{"arch": "swin", "train_examples": 42238, "crop_scale_min": 1, "norm": "layernorm_no_bias", "norm_position": "pre", "qk_norm": true, "patch_size": [4, 4], "conv_stem": false, "init": "orthogonal", "optimizer": "ademamix", "beta2": 0.99, "beta3": 0.9995, "epochs": 7.4, "weight_decay": 0.4}
Rows from block 3 of a small image embedding model, named by matrix and row number. Rows with one number belong to one neuron. Each number is 200 + 30 x the weight over its row's rms, rounded and kept within 0 to 999. All counts start at 0.
After each neuron's rows are labels from the 100 images, of 14976, where the neuron reaches its highest value: "top examples" is what is common among them; "place" is the part of the image that holds the peak. Only what is clearly more common there than usual is listed. The data: capsule endoscopy frames (Kvasir-Capsule). In brackets: how many of the 100, against the usual share in percent.
# fc1: MLP up (model.blocks.3.mlp.fc1.weight, 768x192), inputs 0-95
# fc2: MLP down (model.blocks.3.mlp.fc2.weight, 192x768, transposed), outputs 0-95

fc1.267,222,204,166,211,221,213,163,221,194,215,236,207,208,190,174,160,208,223,212,194,207,140,206,211,251,198,205,199,162,206,230,182,162,172,218,146,165,229,173,184,211,241,171,239,165,209,152,229,177,244,236,211,214,181,209,179,211,141,179,193,182,200,149,223,229,222,168,257,197,229,288,213,216,137,207,195,197,232,193,188,203,199,186,207,208,217,190,212,252,186,168,199,244,200,140,188
fc2.267,175,175,183,223,174,186,181,227,208,191,204,219,176,197,208,172,161,212,209,223,166,208,203,217,232,221,193,191,159,215,222,238,209,145,221,202,123,169,209,179,217,149,208,206,235,176,204,229,252,163,167,160,199,190,193,203,212,188,196,186,181,179,172,203,198,208,188,218,186,214,203,186,118,191,203,192,267,201,239,267,193,177,239,217,219,168,194,316,212,191,221,203,211,170,203,198
top examples: finding: pylorus (81 vs 3.4)
place: top left (40 vs 14.1); top right (35 vs 14.1)

fc1.462,211,221,157,205,218,191,156,164,207,158,178,185,175,191,216,211,182,206,207,228,203,189,181,229,198,198,226,247,231,219,235,224,186,150,235,179,209,219,176,195,222,191,188,168,201,227,269,195,166,193,194,200,178,231,134,203,265,209,257,272,219,179,221,150,196,214,213,104,198,174,164,180,180,178,209,183,182,180,181,223,233,212,192,186,237,194,216,167,176,175,238,176,190,184,155,238
fc2.462,191,254,197,187,227,239,213,177,180,201,205,188,187,183,150,216,198,175,249,185,108,192,209,173,212,219,244,229,222,188,209,245,165,191,197,201,202,243,171,178,232,240,196,194,203,218,191,172,178,234,210,232,162,215,148,216,262,174,227,225,212,200,237,161,257,209,215,165,191,213,199,214,218,177,166,186,145,180,159,172,203,183,158,222,175,181,249,155,197,173,219,202,197,210,175,233
top examples: finding: angiectasia (43 vs 1.8); finding: ulcer (40 vs 1.6)
place: bottom right (32 vs 14.1); centre (29 vs 6.2)

fc1.184,235,206,199,192,213,201,200,214,189,223,226,205,219,167,176,160,201,236,218,178,219,144,204,175,238,190,200,182,165,192,208,186,184,179,208,130,177,248,158,167,197,239,172,235,180,200,191,212,168,240,222,212,227,175,223,177,188,146,171,156,200,216,150,249,226,197,168,280,194,232,254,182,234,166,203,200,209,201,194,179,200,183,185,192,187,250,204,211,250,195,187,191,215,231,157,212
fc2.184,155,264,159,246,194,236,197,151,222,177,197,211,163,230,229,172,165,234,180,187,201,220,182,182,222,176,200,182,192,159,230,203,186,149,196,212,207,253,190,260,280,152,188,171,203,184,163,188,181,157,217,161,251,159,152,195,248,239,221,172,186,188,222,154,215,147,181,201,200,177,167,200,143,190,187,213,254,165,150,271,209,233,194,173,183,200,224,245,170,145,228,214,213,194,207,185
top examples: finding: blood fresh (63 vs 0.9)
place: top right (45 vs 14.1)

fc1.394,165,218,205,250,207,216,173,165,229,154,174,193,198,237,268,208,185,213,230,187,170,227,113,218,118,176,190,253,207,199,235,223,200,176,183,238,213,200,207,274,223,199,197,240,217,222,177,171,183,151,229,220,210,205,179,204,219,243,213,229,218,193,235,136,202,224,212,131,247,180,190,216,192,230,175,207,191,178,184,212,212,199,187,196,201,197,223,179,154,176,179,250,229,166,203,182
fc2.394,156,200,189,214,171,199,179,237,217,195,184,196,191,216,223,190,176,207,188,209,169,205,209,210,215,226,181,202,181,232,208,239,209,159,210,201,130,158,229,202,211,137,210,212,251,178,210,228,251,144,155,164,205,189,205,194,188,191,225,181,211,188,163,196,195,212,189,208,199,190,182,191,131,218,214,209,276,211,229,252,187,192,221,191,235,175,182,310,230,199,209,223,208,180,206,195
top examples: finding: angiectasia (29 vs 1.8); finding: ulcer (25 vs 1.6)
place: top right (35 vs 14.1)

fc1.79,213,208,176,200,221,215,130,202,225,209,242,187,218,198,261,188,171,222,188,204,190,145,184,233,238,158,211,219,237,206,201,184,202,164,246,137,225,222,159,207,193,233,174,223,229,187,148,178,161,202,255,216,227,185,195,182,196,176,193,235,214,138,175,164,227,215,180,193,203,208,224,222,221,153,239,167,190,202,184,210,194,219,200,231,254,213,185,199,215,157,180,208,216,191,157,186
fc2.79,193,244,177,209,229,220,197,162,219,201,212,201,215,226,194,195,183,167,217,209,176,185,227,189,207,190,262,209,248,143,207,211,133,221,200,203,253,240,150,214,223,218,178,195,163,207,179,156,157,216,282,241,237,199,156,202,254,213,178,185,233,178,193,185,251,188,177,207,188,199,187,188,228,138,142,170,185,171,136,181,206,214,223,195,185,195,209,144,181,167,211,199,174,194,214,179
top examples: finding: angiectasia (44 vs 1.8)
place: top left (36 vs 14.1); centre (25 vs 6.2)

fc1.303,158,211,248,220,192,251,169,174,224,143,144,219,169,219,225,235,201,197,240,198,174,250,147,215,132,206,163,220,199,177,222,229,199,210,173,239,194,179,216,233,233,182,209,209,234,225,187,179,203,179,187,197,217,218,187,203,205,267,209,233,200,219,253,149,190,217,223,162,232,158,179,218,185,241,183,207,207,176,204,222,186,226,216,180,205,183,214,166,167,208,206,216,187,178,229,205
fc2.303,159,229,196,204,174,195,216,231,182,170,149,258,155,204,193,243,191,209,237,211,158,186,239,182,230,205,200,165,180,190,233,218,184,182,188,199,164,162,189,229,219,219,224,222,177,177,202,211,224,172,171,170,226,183,215,229,207,181,174,161,177,266,235,220,222,236,180,188,198,227,205,242,160,214,180,211,249,190,272,190,167,246,229,129,203,172,218,206,246,235,202,193,199,191,186,212
top examples: finding: ileocecal valve (57 vs 8.8)
place: top right (41 vs 14.1)

fc1.88,219,212,188,202,194,193,192,220,176,243,202,147,230,203,177,191,229,222,203,160,195,159,227,193,226,208,207,203,156,174,183,177,184,212,184,161,183,223,142,193,212,232,182,223,165,194,218,191,159,248,205,229,214,192,238,189,204,142,164,167,202,212,166,228,238,180,156,255,197,222,238,210,241,153,193,229,226,202,213,155,195,214,183,175,191,221,210,181,250,236,140,208,194,234,169,215
fc2.88,224,262,215,161,241,185,194,200,168,199,210,172,271,217,184,230,224,154,213,197,186,167,201,221,182,238,216,220,200,164,190,192,136,267,195,187,216,161,156,233,205,222,242,195,184,223,217,145,216,184,202,241,222,191,201,248,209,178,219,205,233,195,193,211,245,214,186,254,226,212,218,206,256,162,183,193,170,193,213,149,165,205,188,181,225,168,204,132,215,228,201,160,189,240,197,209
top examples: finding: ulcer (33 vs 1.6); finding: blood fresh (25 vs 0.9)
place: top left (34 vs 14.1)

fc1.475,180,207,208,209,208,227,176,182,190,153,170,206,182,206,225,214,166,186,226,234,200,218,142,223,155,195,210,235,228,203,210,237,186,166,215,233,228,203,187,210,229,199,210,165,205,220,213,171,180,197,224,162,197,209,137,215,238,234,232,271,211,173,254,128,179,214,217,103,198,177,169,193,189,209,191,209,189,182,169,237,217,219,205,190,225,191,196,181,152,176,236,202,204,167,200,241
fc2.475,181,170,192,214,169,188,173,241,193,193,195,224,170,191,220,149,169,212,210,225,199,209,209,192,232,205,194,183,186,217,214,238,223,148,211,212,118,171,226,174,233,151,199,214,247,178,217,248,248,155,155,149,191,193,199,198,209,177,216,201,172,171,191,200,178,231,204,193,179,223,207,202,114,195,227,208,247,209,223,251,198,182,215,221,210,178,202,341,224,202,220,207,203,174,191,212
top examples: finding: ulcer (44 vs 1.6); finding: angiectasia (29 vs 1.8)
place: centre (27 vs 6.2)

fc1.717,242,204,193,173,193,191,199,220,181,268,238,174,224,187,154,190,227,225,187,170,203,157,230,165,261,204,206,195,174,204,193,178,201,203,200,154,159,225,163,186,196,224,181,223,163,188,208,213,170,241,190,212,194,184,244,189,195,160,170,182,192,226,144,253,236,195,175,268,199,241,247,207,212,167,217,211,208,221,222,158,204,208,147,190,174,231,209,208,255,222,178,186,220,254,161,207
fc2.717,216,157,228,211,152,184,146,233,219,209,198,202,187,184,228,136,200,242,172,189,243,189,206,195,232,192,162,172,162,228,223,209,241,168,246,198,133,164,234,187,199,159,195,218,248,182,237,250,231,143,149,150,191,193,226,189,168,191,208,218,196,181,167,223,145,210,180,190,209,198,215,197,165,232,244,218,236,212,231,241,185,185,179,222,253,218,197,271,216,219,201,225,217,205,175,179
top examples: finding: blood fresh (56 vs 0.9)
place: top right (70 vs 14.1)

fc1.391,238,231,192,183,194,194,224,201,153,220,272,200,209,160,175,173,188,198,184,204,214,107,277,170,249,193,192,156,186,201,193,174,169,217,218,151,155,240,160,214,192,230,195,184,155,206,217,225,160,225,215,197,217,187,226,228,194,172,180,133,185,233,216,213,251,243,155,254,188,198,242,205,225,163,191,168,209,200,224,157,184,210,181,229,191,236,165,204,216,225,206,157,237,205,190,204
fc2.391,201,147,170,180,190,215,180,170,187,150,170,230,152,117,239,198,173,206,206,236,228,202,215,229,198,145,204,184,193,179,236,216,182,153,198,177,278,237,185,206,199,200,178,196,202,228,204,186,210,169,209,143,218,193,192,196,162,215,203,183,176,205,195,179,194,186,189,137,197,187,188,199,176,197,213,180,247,211,193,258,219,232,202,208,182,201,234,215,176,165,220,212,170,172,181,208
top examples: finding: pylorus (55 vs 3.4); finding: blood fresh (43 vs 0.9)
place: bottom left (33 vs 14.1)

fc1.46,182,214,196,187,196,238,184,172,198,138,156,176,187,195,216,222,183,186,214,247,195,214,157,234,149,188,226,248,235,192,221,214,201,164,218,217,226,192,219,207,232,213,201,150,219,199,258,138,203,195,219,187,179,219,143,199,240,218,262,245,226,179,240,151,179,233,229,110,201,195,166,189,175,221,215,214,188,144,176,240,232,202,220,166,206,188,221,178,155,196,269,186,143,186,205,251
fc2.46,158,178,176,223,161,192,169,214,225,192,200,215,171,225,208,175,178,204,227,209,195,197,223,178,232,207,193,230,210,196,216,234,233,145,203,220,134,176,214,153,231,149,199,203,258,193,216,237,240,158,181,162,155,218,193,207,214,194,214,201,173,151,191,207,170,234,197,203,178,190,187,195,99,199,255,187,220,210,225,229,205,196,224,252,197,200,218,337,205,181,198,208,209,211,198,222
top examples: finding: ulcer (53 vs 1.6)
place: centre (29 vs 6.2); bottom centre (28 vs 9.4)

fc1.491,220,195,220,193,212,204,179,223,198,250,260,178,225,237,214,175,218,190,182,158,178,149,246,156,261,183,154,213,194,206,195,144,185,226,201,179,181,167,210,237,219,217,201,245,177,168,182,198,202,188,220,204,219,189,219,190,198,141,158,179,202,190,204,231,215,195,177,251,217,230,263,214,224,199,198,213,195,219,216,121,171,217,155,235,213,224,201,222,215,237,169,195,275,228,180,180
fc2.491,214,244,196,178,225,214,213,171,192,206,208,163,220,211,188,237,228,170,206,195,185,186,196,209,178,212,237,229,239,170,184,183,184,241,168,207,265,220,170,219,186,244,201,202,167,211,183,154,142,213,230,254,202,205,179,213,229,205,208,203,232,203,220,195,228,184,212,194,225,202,195,213,267,170,181,195,131,198,144,119,200,203,165,196,202,217,218,91,185,190,186,187,194,235,214,208
top examples: finding: ileocecal valve (33 vs 8.8); finding: ulcer (26 vs 1.6)
place: top right (45 vs 14.1); top left (32 vs 14.1)

fc1.285,210,206,148,190,205,200,173,191,194,209,232,198,222,163,199,242,202,221,193,178,203,128,206,166,215,178,207,239,209,205,209,156,167,218,197,134,205,217,162,183,173,211,197,236,138,170,249,195,163,226,207,216,221,157,216,173,208,151,216,218,216,206,152,181,232,174,170,228,212,221,223,187,203,143,209,211,176,191,207,200,182,191,154,190,185,242,220,204,255,217,189,163,173,239,151,214
fc2.285,188,137,177,223,197,176,177,220,196,188,196,227,177,163,217,192,151,228,179,225,228,199,210,216,222,196,195,193,161,239,222,212,203,178,247,172,183,186,219,170,215,172,214,195,237,194,228,239,254,209,165,122,198,193,212,192,179,181,203,192,170,194,171,186,186,183,183,202,180,199,194,185,149,205,260,176,263,212,236,289,203,208,218,208,226,174,195,302,232,180,217,216,202,167,172,205
top examples: finding: ulcer (25 vs 1.6); finding: angiectasia (25 vs 1.8)
place: top right (42 vs 14.1)

fc1.713,176,173,204,195,244,154,158,229,180,190,215,269,185,201,240,222,141,187,208,193,210,173,167,178,220,188,190,200,204,168,233,194,209,157,212,264,217,219,186,194,202,187,223,193,249,214,202,208,226,174,222,198,186,192,139,193,206,211,210,275,197,171,242,160,202,262,206,158,176,173,201,214,184,194,206,199,131,200,172,260,188,245,212,206,242,166,217,233,189,197,268,210,176,163,173,219
fc2.713,200,165,177,226,167,165,187,223,201,178,196,221,176,163,214,198,163,244,170,232,233,215,197,223,214,188,176,182,170,232,209,209,231,160,215,179,176,171,234,170,205,158,210,201,251,177,231,251,249,184,176,132,198,193,217,206,160,185,223,196,163,179,183,198,176,196,189,190,183,194,191,185,150,224,232,201,262,211,241,291,206,209,226,200,214,180,184,298,221,187,205,211,185,176,180,221
top examples: finding: reduced mucosal view (49 vs 6.2)
place: top right (41 vs 14.1)

fc1.705,180,212,204,220,214,201,160,174,185,198,219,253,165,235,262,189,182,183,151,207,199,148,241,136,243,196,166,199,232,197,174,177,202,187,199,247,245,163,217,203,202,172,196,195,232,165,197,236,243,162,177,190,197,215,157,207,208,249,226,249,211,188,240,169,181,253,202,165,204,190,118,267,188,212,199,175,168,196,209,229,185,230,171,284,209,154,214,218,187,193,228,174,217,183,206,188
fc2.705,205,150,188,221,189,161,166,228,186,183,180,233,183,157,211,179,164,245,169,218,250,215,217,235,212,175,197,170,166,240,204,215,204,172,221,166,201,182,225,167,202,192,207,188,246,217,233,227,262,198,172,114,204,199,212,179,171,187,191,175,171,185,181,188,166,177,191,182,197,209,195,187,169,219,242,193,276,191,231,273,212,217,219,196,207,169,200,276,213,178,206,201,167,184,189,206
top examples: finding: reduced mucosal view (47 vs 6.2)
place: top right (35 vs 14.1)

fc1.531,225,215,187,165,230,150,207,189,192,242,270,194,250,243,191,223,194,174,150,205,201,144,278,200,239,205,206,177,251,218,174,163,194,241,208,182,208,183,217,207,168,173,237,187,186,193,195,234,234,190,174,204,199,210,183,232,162,138,225,171,228,181,195,192,205,193,189,247,183,196,224,238,217,179,214,161,170,247,231,187,158,189,180,223,210,178,181,233,195,222,195,163,226,211,222,193
fc2.531,192,202,162,209,198,184,144,211,199,200,191,212,165,171,215,182,184,227,193,251,225,203,210,247,199,187,204,183,196,227,200,223,189,169,206,172,219,146,249,180,213,176,205,177,244,186,229,228,270,148,173,133,207,175,206,208,178,162,222,207,190,178,186,191,180,174,187,166,193,191,184,199,165,218,230,175,283,218,195,265,201,217,237,220,228,137,198,248,215,167,195,212,155,188,197,209
top examples: finding: ileocecal valve (50 vs 8.8)
place: bottom right (38 vs 14.1)

fc1.744,216,211,200,183,242,170,179,205,201,234,257,231,227,214,243,160,170,189,192,237,207,178,229,187,238,217,204,169,249,205,200,186,182,175,239,188,257,188,233,177,163,174,191,219,218,233,168,234,237,139,225,184,205,213,143,214,198,148,213,228,208,101,187,187,169,207,216,193,171,201,216,179,207,160,191,183,171,247,169,245,169,178,205,265,256,168,192,236,157,170,221,185,198,194,185,194
fc2.744,173,202,156,232,237,143,177,189,208,188,234,185,211,212,221,175,176,189,181,246,195,208,211,265,201,214,232,229,211,218,165,192,185,172,203,202,223,190,203,177,209,188,208,190,281,203,174,169,239,176,246,198,185,208,152,197,188,166,191,194,197,133,155,184,191,152,188,215,171,220,217,160,205,164,193,186,223,218,159,242,207,166,273,261,205,154,176,253,177,161,173,182,164,188,212,223
top examples: finding: reduced mucosal view (26 vs 6.2); finding: ileocecal valve (25 vs 8.8)
place: top right (34 vs 14.1)

fc1.413,209,191,210,224,210,222,145,205,210,201,219,214,192,199,215,168,183,226,193,184,189,150,149,194,234,175,188,196,184,207,213,188,166,167,213,147,198,224,168,215,205,236,167,270,184,205,134,214,162,221,238,209,226,184,219,165,191,183,182,201,187,176,149,192,231,211,143,251,199,203,267,202,221,150,190,180,209,229,176,176,198,219,189,221,210,228,187,202,244,171,177,219,226,204,145,193
fc2.413,184,184,172,216,201,189,177,196,212,192,203,227,179,186,228,164,158,223,190,217,173,190,208,220,235,200,198,183,168,194,222,233,201,136,222,188,138,182,202,181,236,159,200,213,232,182,194,250,238,159,182,135,220,175,198,190,185,198,230,172,202,183,176,185,193,197,160,218,183,187,204,195,167,196,210,189,253,203,233,285,192,192,235,206,214,173,190,308,214,183,223,230,200,165,184,187
top examples: finding: pylorus (49 vs 3.4)
place: top right (48 vs 14.1)

fc1.479,242,198,173,201,204,196,187,212,179,230,266,197,209,194,180,166,205,220,188,191,203,124,243,187,261,201,199,187,174,227,193,162,185,191,216,155,162,215,171,190,204,225,180,214,167,191,175,226,179,236,216,205,212,189,245,188,188,141,161,159,183,217,153,230,243,198,162,277,196,218,279,201,223,151,202,195,216,240,209,176,194,195,177,219,191,241,193,222,243,199,173,199,239,213,164,185
fc2.479,183,189,139,212,240,193,235,159,236,163,234,178,192,140,253,198,183,204,178,153,143,181,231,208,186,159,220,225,177,155,226,219,188,149,259,140,180,213,193,203,216,190,184,151,204,198,242,219,199,211,192,188,216,217,235,194,200,185,225,162,174,155,176,190,190,184,181,213,216,175,214,186,191,182,206,211,214,197,162,318,228,215,193,185,232,213,199,260,215,164,230,228,183,163,207,183
top examples: finding: blood fresh (46 vs 0.9); finding: pylorus (34 vs 3.4)
place: top right (51 vs 14.1)

fc1.162,209,196,183,209,234,216,134,167,193,228,230,223,193,208,258,159,222,180,214,193,192,161,186,161,212,159,178,189,181,201,241,195,141,196,171,205,190,211,216,235,217,188,165,226,205,190,171,191,209,170,269,202,223,164,206,203,218,217,220,189,209,174,188,165,168,222,184,200,210,193,287,238,239,201,197,178,179,246,193,197,206,214,193,277,243,252,204,206,143,216,194,230,271,177,173,137
fc2.162,194,147,195,201,150,175,173,243,209,196,191,222,175,174,214,160,184,234,190,214,237,202,202,213,222,191,172,167,163,233,210,230,233,142,209,200,143,165,232,176,201,155,201,213,247,179,227,249,253,155,145,140,193,203,212,198,175,190,203,192,179,189,187,211,160,218,189,188,188,206,208,204,133,228,231,205,248,208,244,258,201,201,211,216,219,192,193,302,214,211,217,215,200,191,189,201
top examples: finding: pylorus (73 vs 3.4)
place: top right (48 vs 14.1)

fc1.672,187,186,182,239,183,235,162,203,223,160,160,205,179,197,180,230,223,213,239,196,188,247,132,233,149,174,193,229,207,179,203,229,212,163,198,194,192,227,176,171,227,211,179,212,216,211,236,157,155,246,208,184,202,201,203,168,230,216,218,263,209,196,153,174,186,195,240,172,225,210,167,157,199,217,204,245,200,157,164,222,249,198,205,119,141,217,224,191,231,181,215,205,153,188,159,219
fc2.672,209,157,177,215,193,196,152,215,209,185,172,219,161,128,224,163,171,222,181,240,228,213,214,187,225,164,203,185,181,230,230,224,203,154,230,175,196,202,195,189,243,188,222,164,236,183,234,211,243,192,183,131,188,193,176,182,185,186,224,194,184,209,190,166,187,186,188,184,189,206,199,195,133,193,243,183,268,210,215,256,232,208,211,220,203,163,209,291,213,181,211,218,169,176,170,205
top examples: finding: angiectasia (38 vs 1.8); finding: ileocecal valve (27 vs 8.8)
place: bottom right (38 vs 14.1)

fc1.223,219,200,166,204,191,230,209,208,196,187,194,188,189,141,194,219,201,175,242,214,200,217,207,234,193,187,232,243,205,188,256,247,213,154,221,160,194,211,158,178,226,221,197,154,214,226,268,145,150,230,196,185,151,193,215,184,235,177,243,235,230,232,193,163,213,224,199,150,203,207,206,148,209,162,233,230,206,169,178,170,231,184,153,144,197,219,235,185,227,210,207,191,207,190,146,264
fc2.223,173,231,177,192,203,232,165,227,196,209,196,166,184,234,193,200,207,171,225,196,120,173,213,168,203,184,242,248,236,174,219,254,181,171,205,226,155,244,169,174,254,164,180,204,184,191,190,183,176,153,180,234,163,231,183,205,233,173,236,201,209,183,237,139,230,221,197,200,193,210,202,218,143,164,207,183,186,199,177,175,180,150,153,214,173,185,256,205,203,195,230,183,222,228,215,225
top examples: finding: ulcer (56 vs 1.6); finding: angiectasia (28 vs 1.8)
place: centre (27 vs 6.2)

fc1.605,237,187,232,204,216,238,175,182,162,205,214,218,196,179,226,164,182,206,205,188,205,137,147,133,200,175,163,184,167,164,199,158,187,179,218,175,213,234,171,179,208,259,164,230,149,190,161,204,157,220,265,209,229,146,198,180,189,188,201,160,202,185,215,191,233,232,148,228,174,166,273,225,251,169,172,190,208,225,207,191,195,205,193,217,230,240,199,193,193,181,235,216,236,197,134,204
fc2.605,181,146,183,221,186,211,192,180,223,177,198,240,150,143,192,183,162,227,176,251,244,215,201,250,209,142,198,182,173,204,202,212,208,149,205,180,240,222,229,165,211,186,181,195,227,245,220,251,231,169,227,147,230,185,193,179,156,218,191,179,163,202,171,178,175,184,189,182,150,176,192,189,176,212,211,182,261,196,196,283,229,226,232,199,185,191,201,297,188,172,210,227,170,187,174,206
top examples: finding: pylorus (59 vs 3.4); finding: blood fresh (41 vs 0.9)
place: bottom left (34 vs 14.1)

fc1.544,163,215,166,220,178,179,197,174,221,166,181,199,211,227,239,241,229,210,178,222,201,239,220,193,166,147,180,188,228,201,180,252,223,153,157,172,226,199,234,198,188,199,221,267,211,163,177,155,195,179,197,199,184,233,225,237,183,211,167,165,237,163,169,116,170,199,247,200,232,222,155,184,205,225,235,203,224,132,213,164,194,211,187,203,182,217,235,214,244,165,146,173,136,238,222,167
fc2.544,140,185,169,200,169,241,207,243,238,205,202,215,196,238,214,208,226,212,194,187,166,178,198,139,184,217,158,247,263,156,208,221,222,179,175,218,218,219,246,254,226,145,151,207,187,170,195,160,180,164,225,203,193,211,190,206,179,217,210,185,267,186,195,211,166,221,198,166,231,189,182,183,191,233,207,204,159,205,182,96,223,250,162,232,172,226,221,183,174,196,198,222,223,226,220,183
top examples: finding: angiectasia (43 vs 1.8)
place: top right (47 vs 14.1)

fc1.55,177,186,231,220,206,235,124,197,228,174,172,234,166,210,245,173,194,233,196,199,216,217,129,200,165,168,118,224,199,176,195,197,186,169,231,186,240,211,228,211,180,211,154,244,239,206,143,206,189,169,228,202,217,168,205,163,190,247,172,229,199,163,170,191,171,223,186,153,236,195,184,202,225,210,197,216,185,181,171,212,213,214,196,252,249,222,206,194,201,171,191,226,212,208,166,169
fc2.55,226,204,201,206,254,182,180,142,174,198,213,214,191,142,187,163,190,207,174,194,250,191,219,215,211,145,236,182,188,167,193,147,156,221,207,173,288,262,157,173,185,275,169,182,150,272,207,211,161,248,245,160,233,176,180,184,165,205,185,190,210,226,172,178,246,161,188,192,194,180,202,202,269,163,210,177,186,181,147,212,200,212,190,214,179,249,215,142,197,165,181,210,178,187,181,213
top examples: finding: angiectasia (31 vs 1.8)
place: top left (40 vs 14.1); top right (32 vs 14.1)

fc1.125,161,191,175,226,218,214,138,210,229,189,211,173,182,248,231,159,191,199,186,240,194,184,189,230,200,196,191,231,242,230,216,225,204,176,241,216,211,195,223,183,217,174,209,233,244,204,202,199,207,180,254,195,161,244,136,218,232,157,236,233,211,124,199,166,175,213,232,149,202,230,193,149,168,189,183,223,172,202,174,213,225,173,164,236,207,185,241,233,159,186,192,206,215,198,189,214
fc2.125,147,171,171,262,175,196,171,207,199,194,208,192,211,205,201,169,178,215,174,256,188,194,220,190,200,223,207,217,220,215,203,186,207,167,221,192,246,195,229,177,201,168,201,209,256,218,185,220,241,187,215,202,187,211,192,200,208,158,197,202,193,126,168,152,163,221,243,193,155,196,192,149,173,173,230,174,228,205,156,229,226,151,233,266,188,179,206,336,201,130,169,204,171,211,196,192
top examples: finding: reduced mucosal view (64 vs 6.2)
place: bottom centre (25 vs 9.4)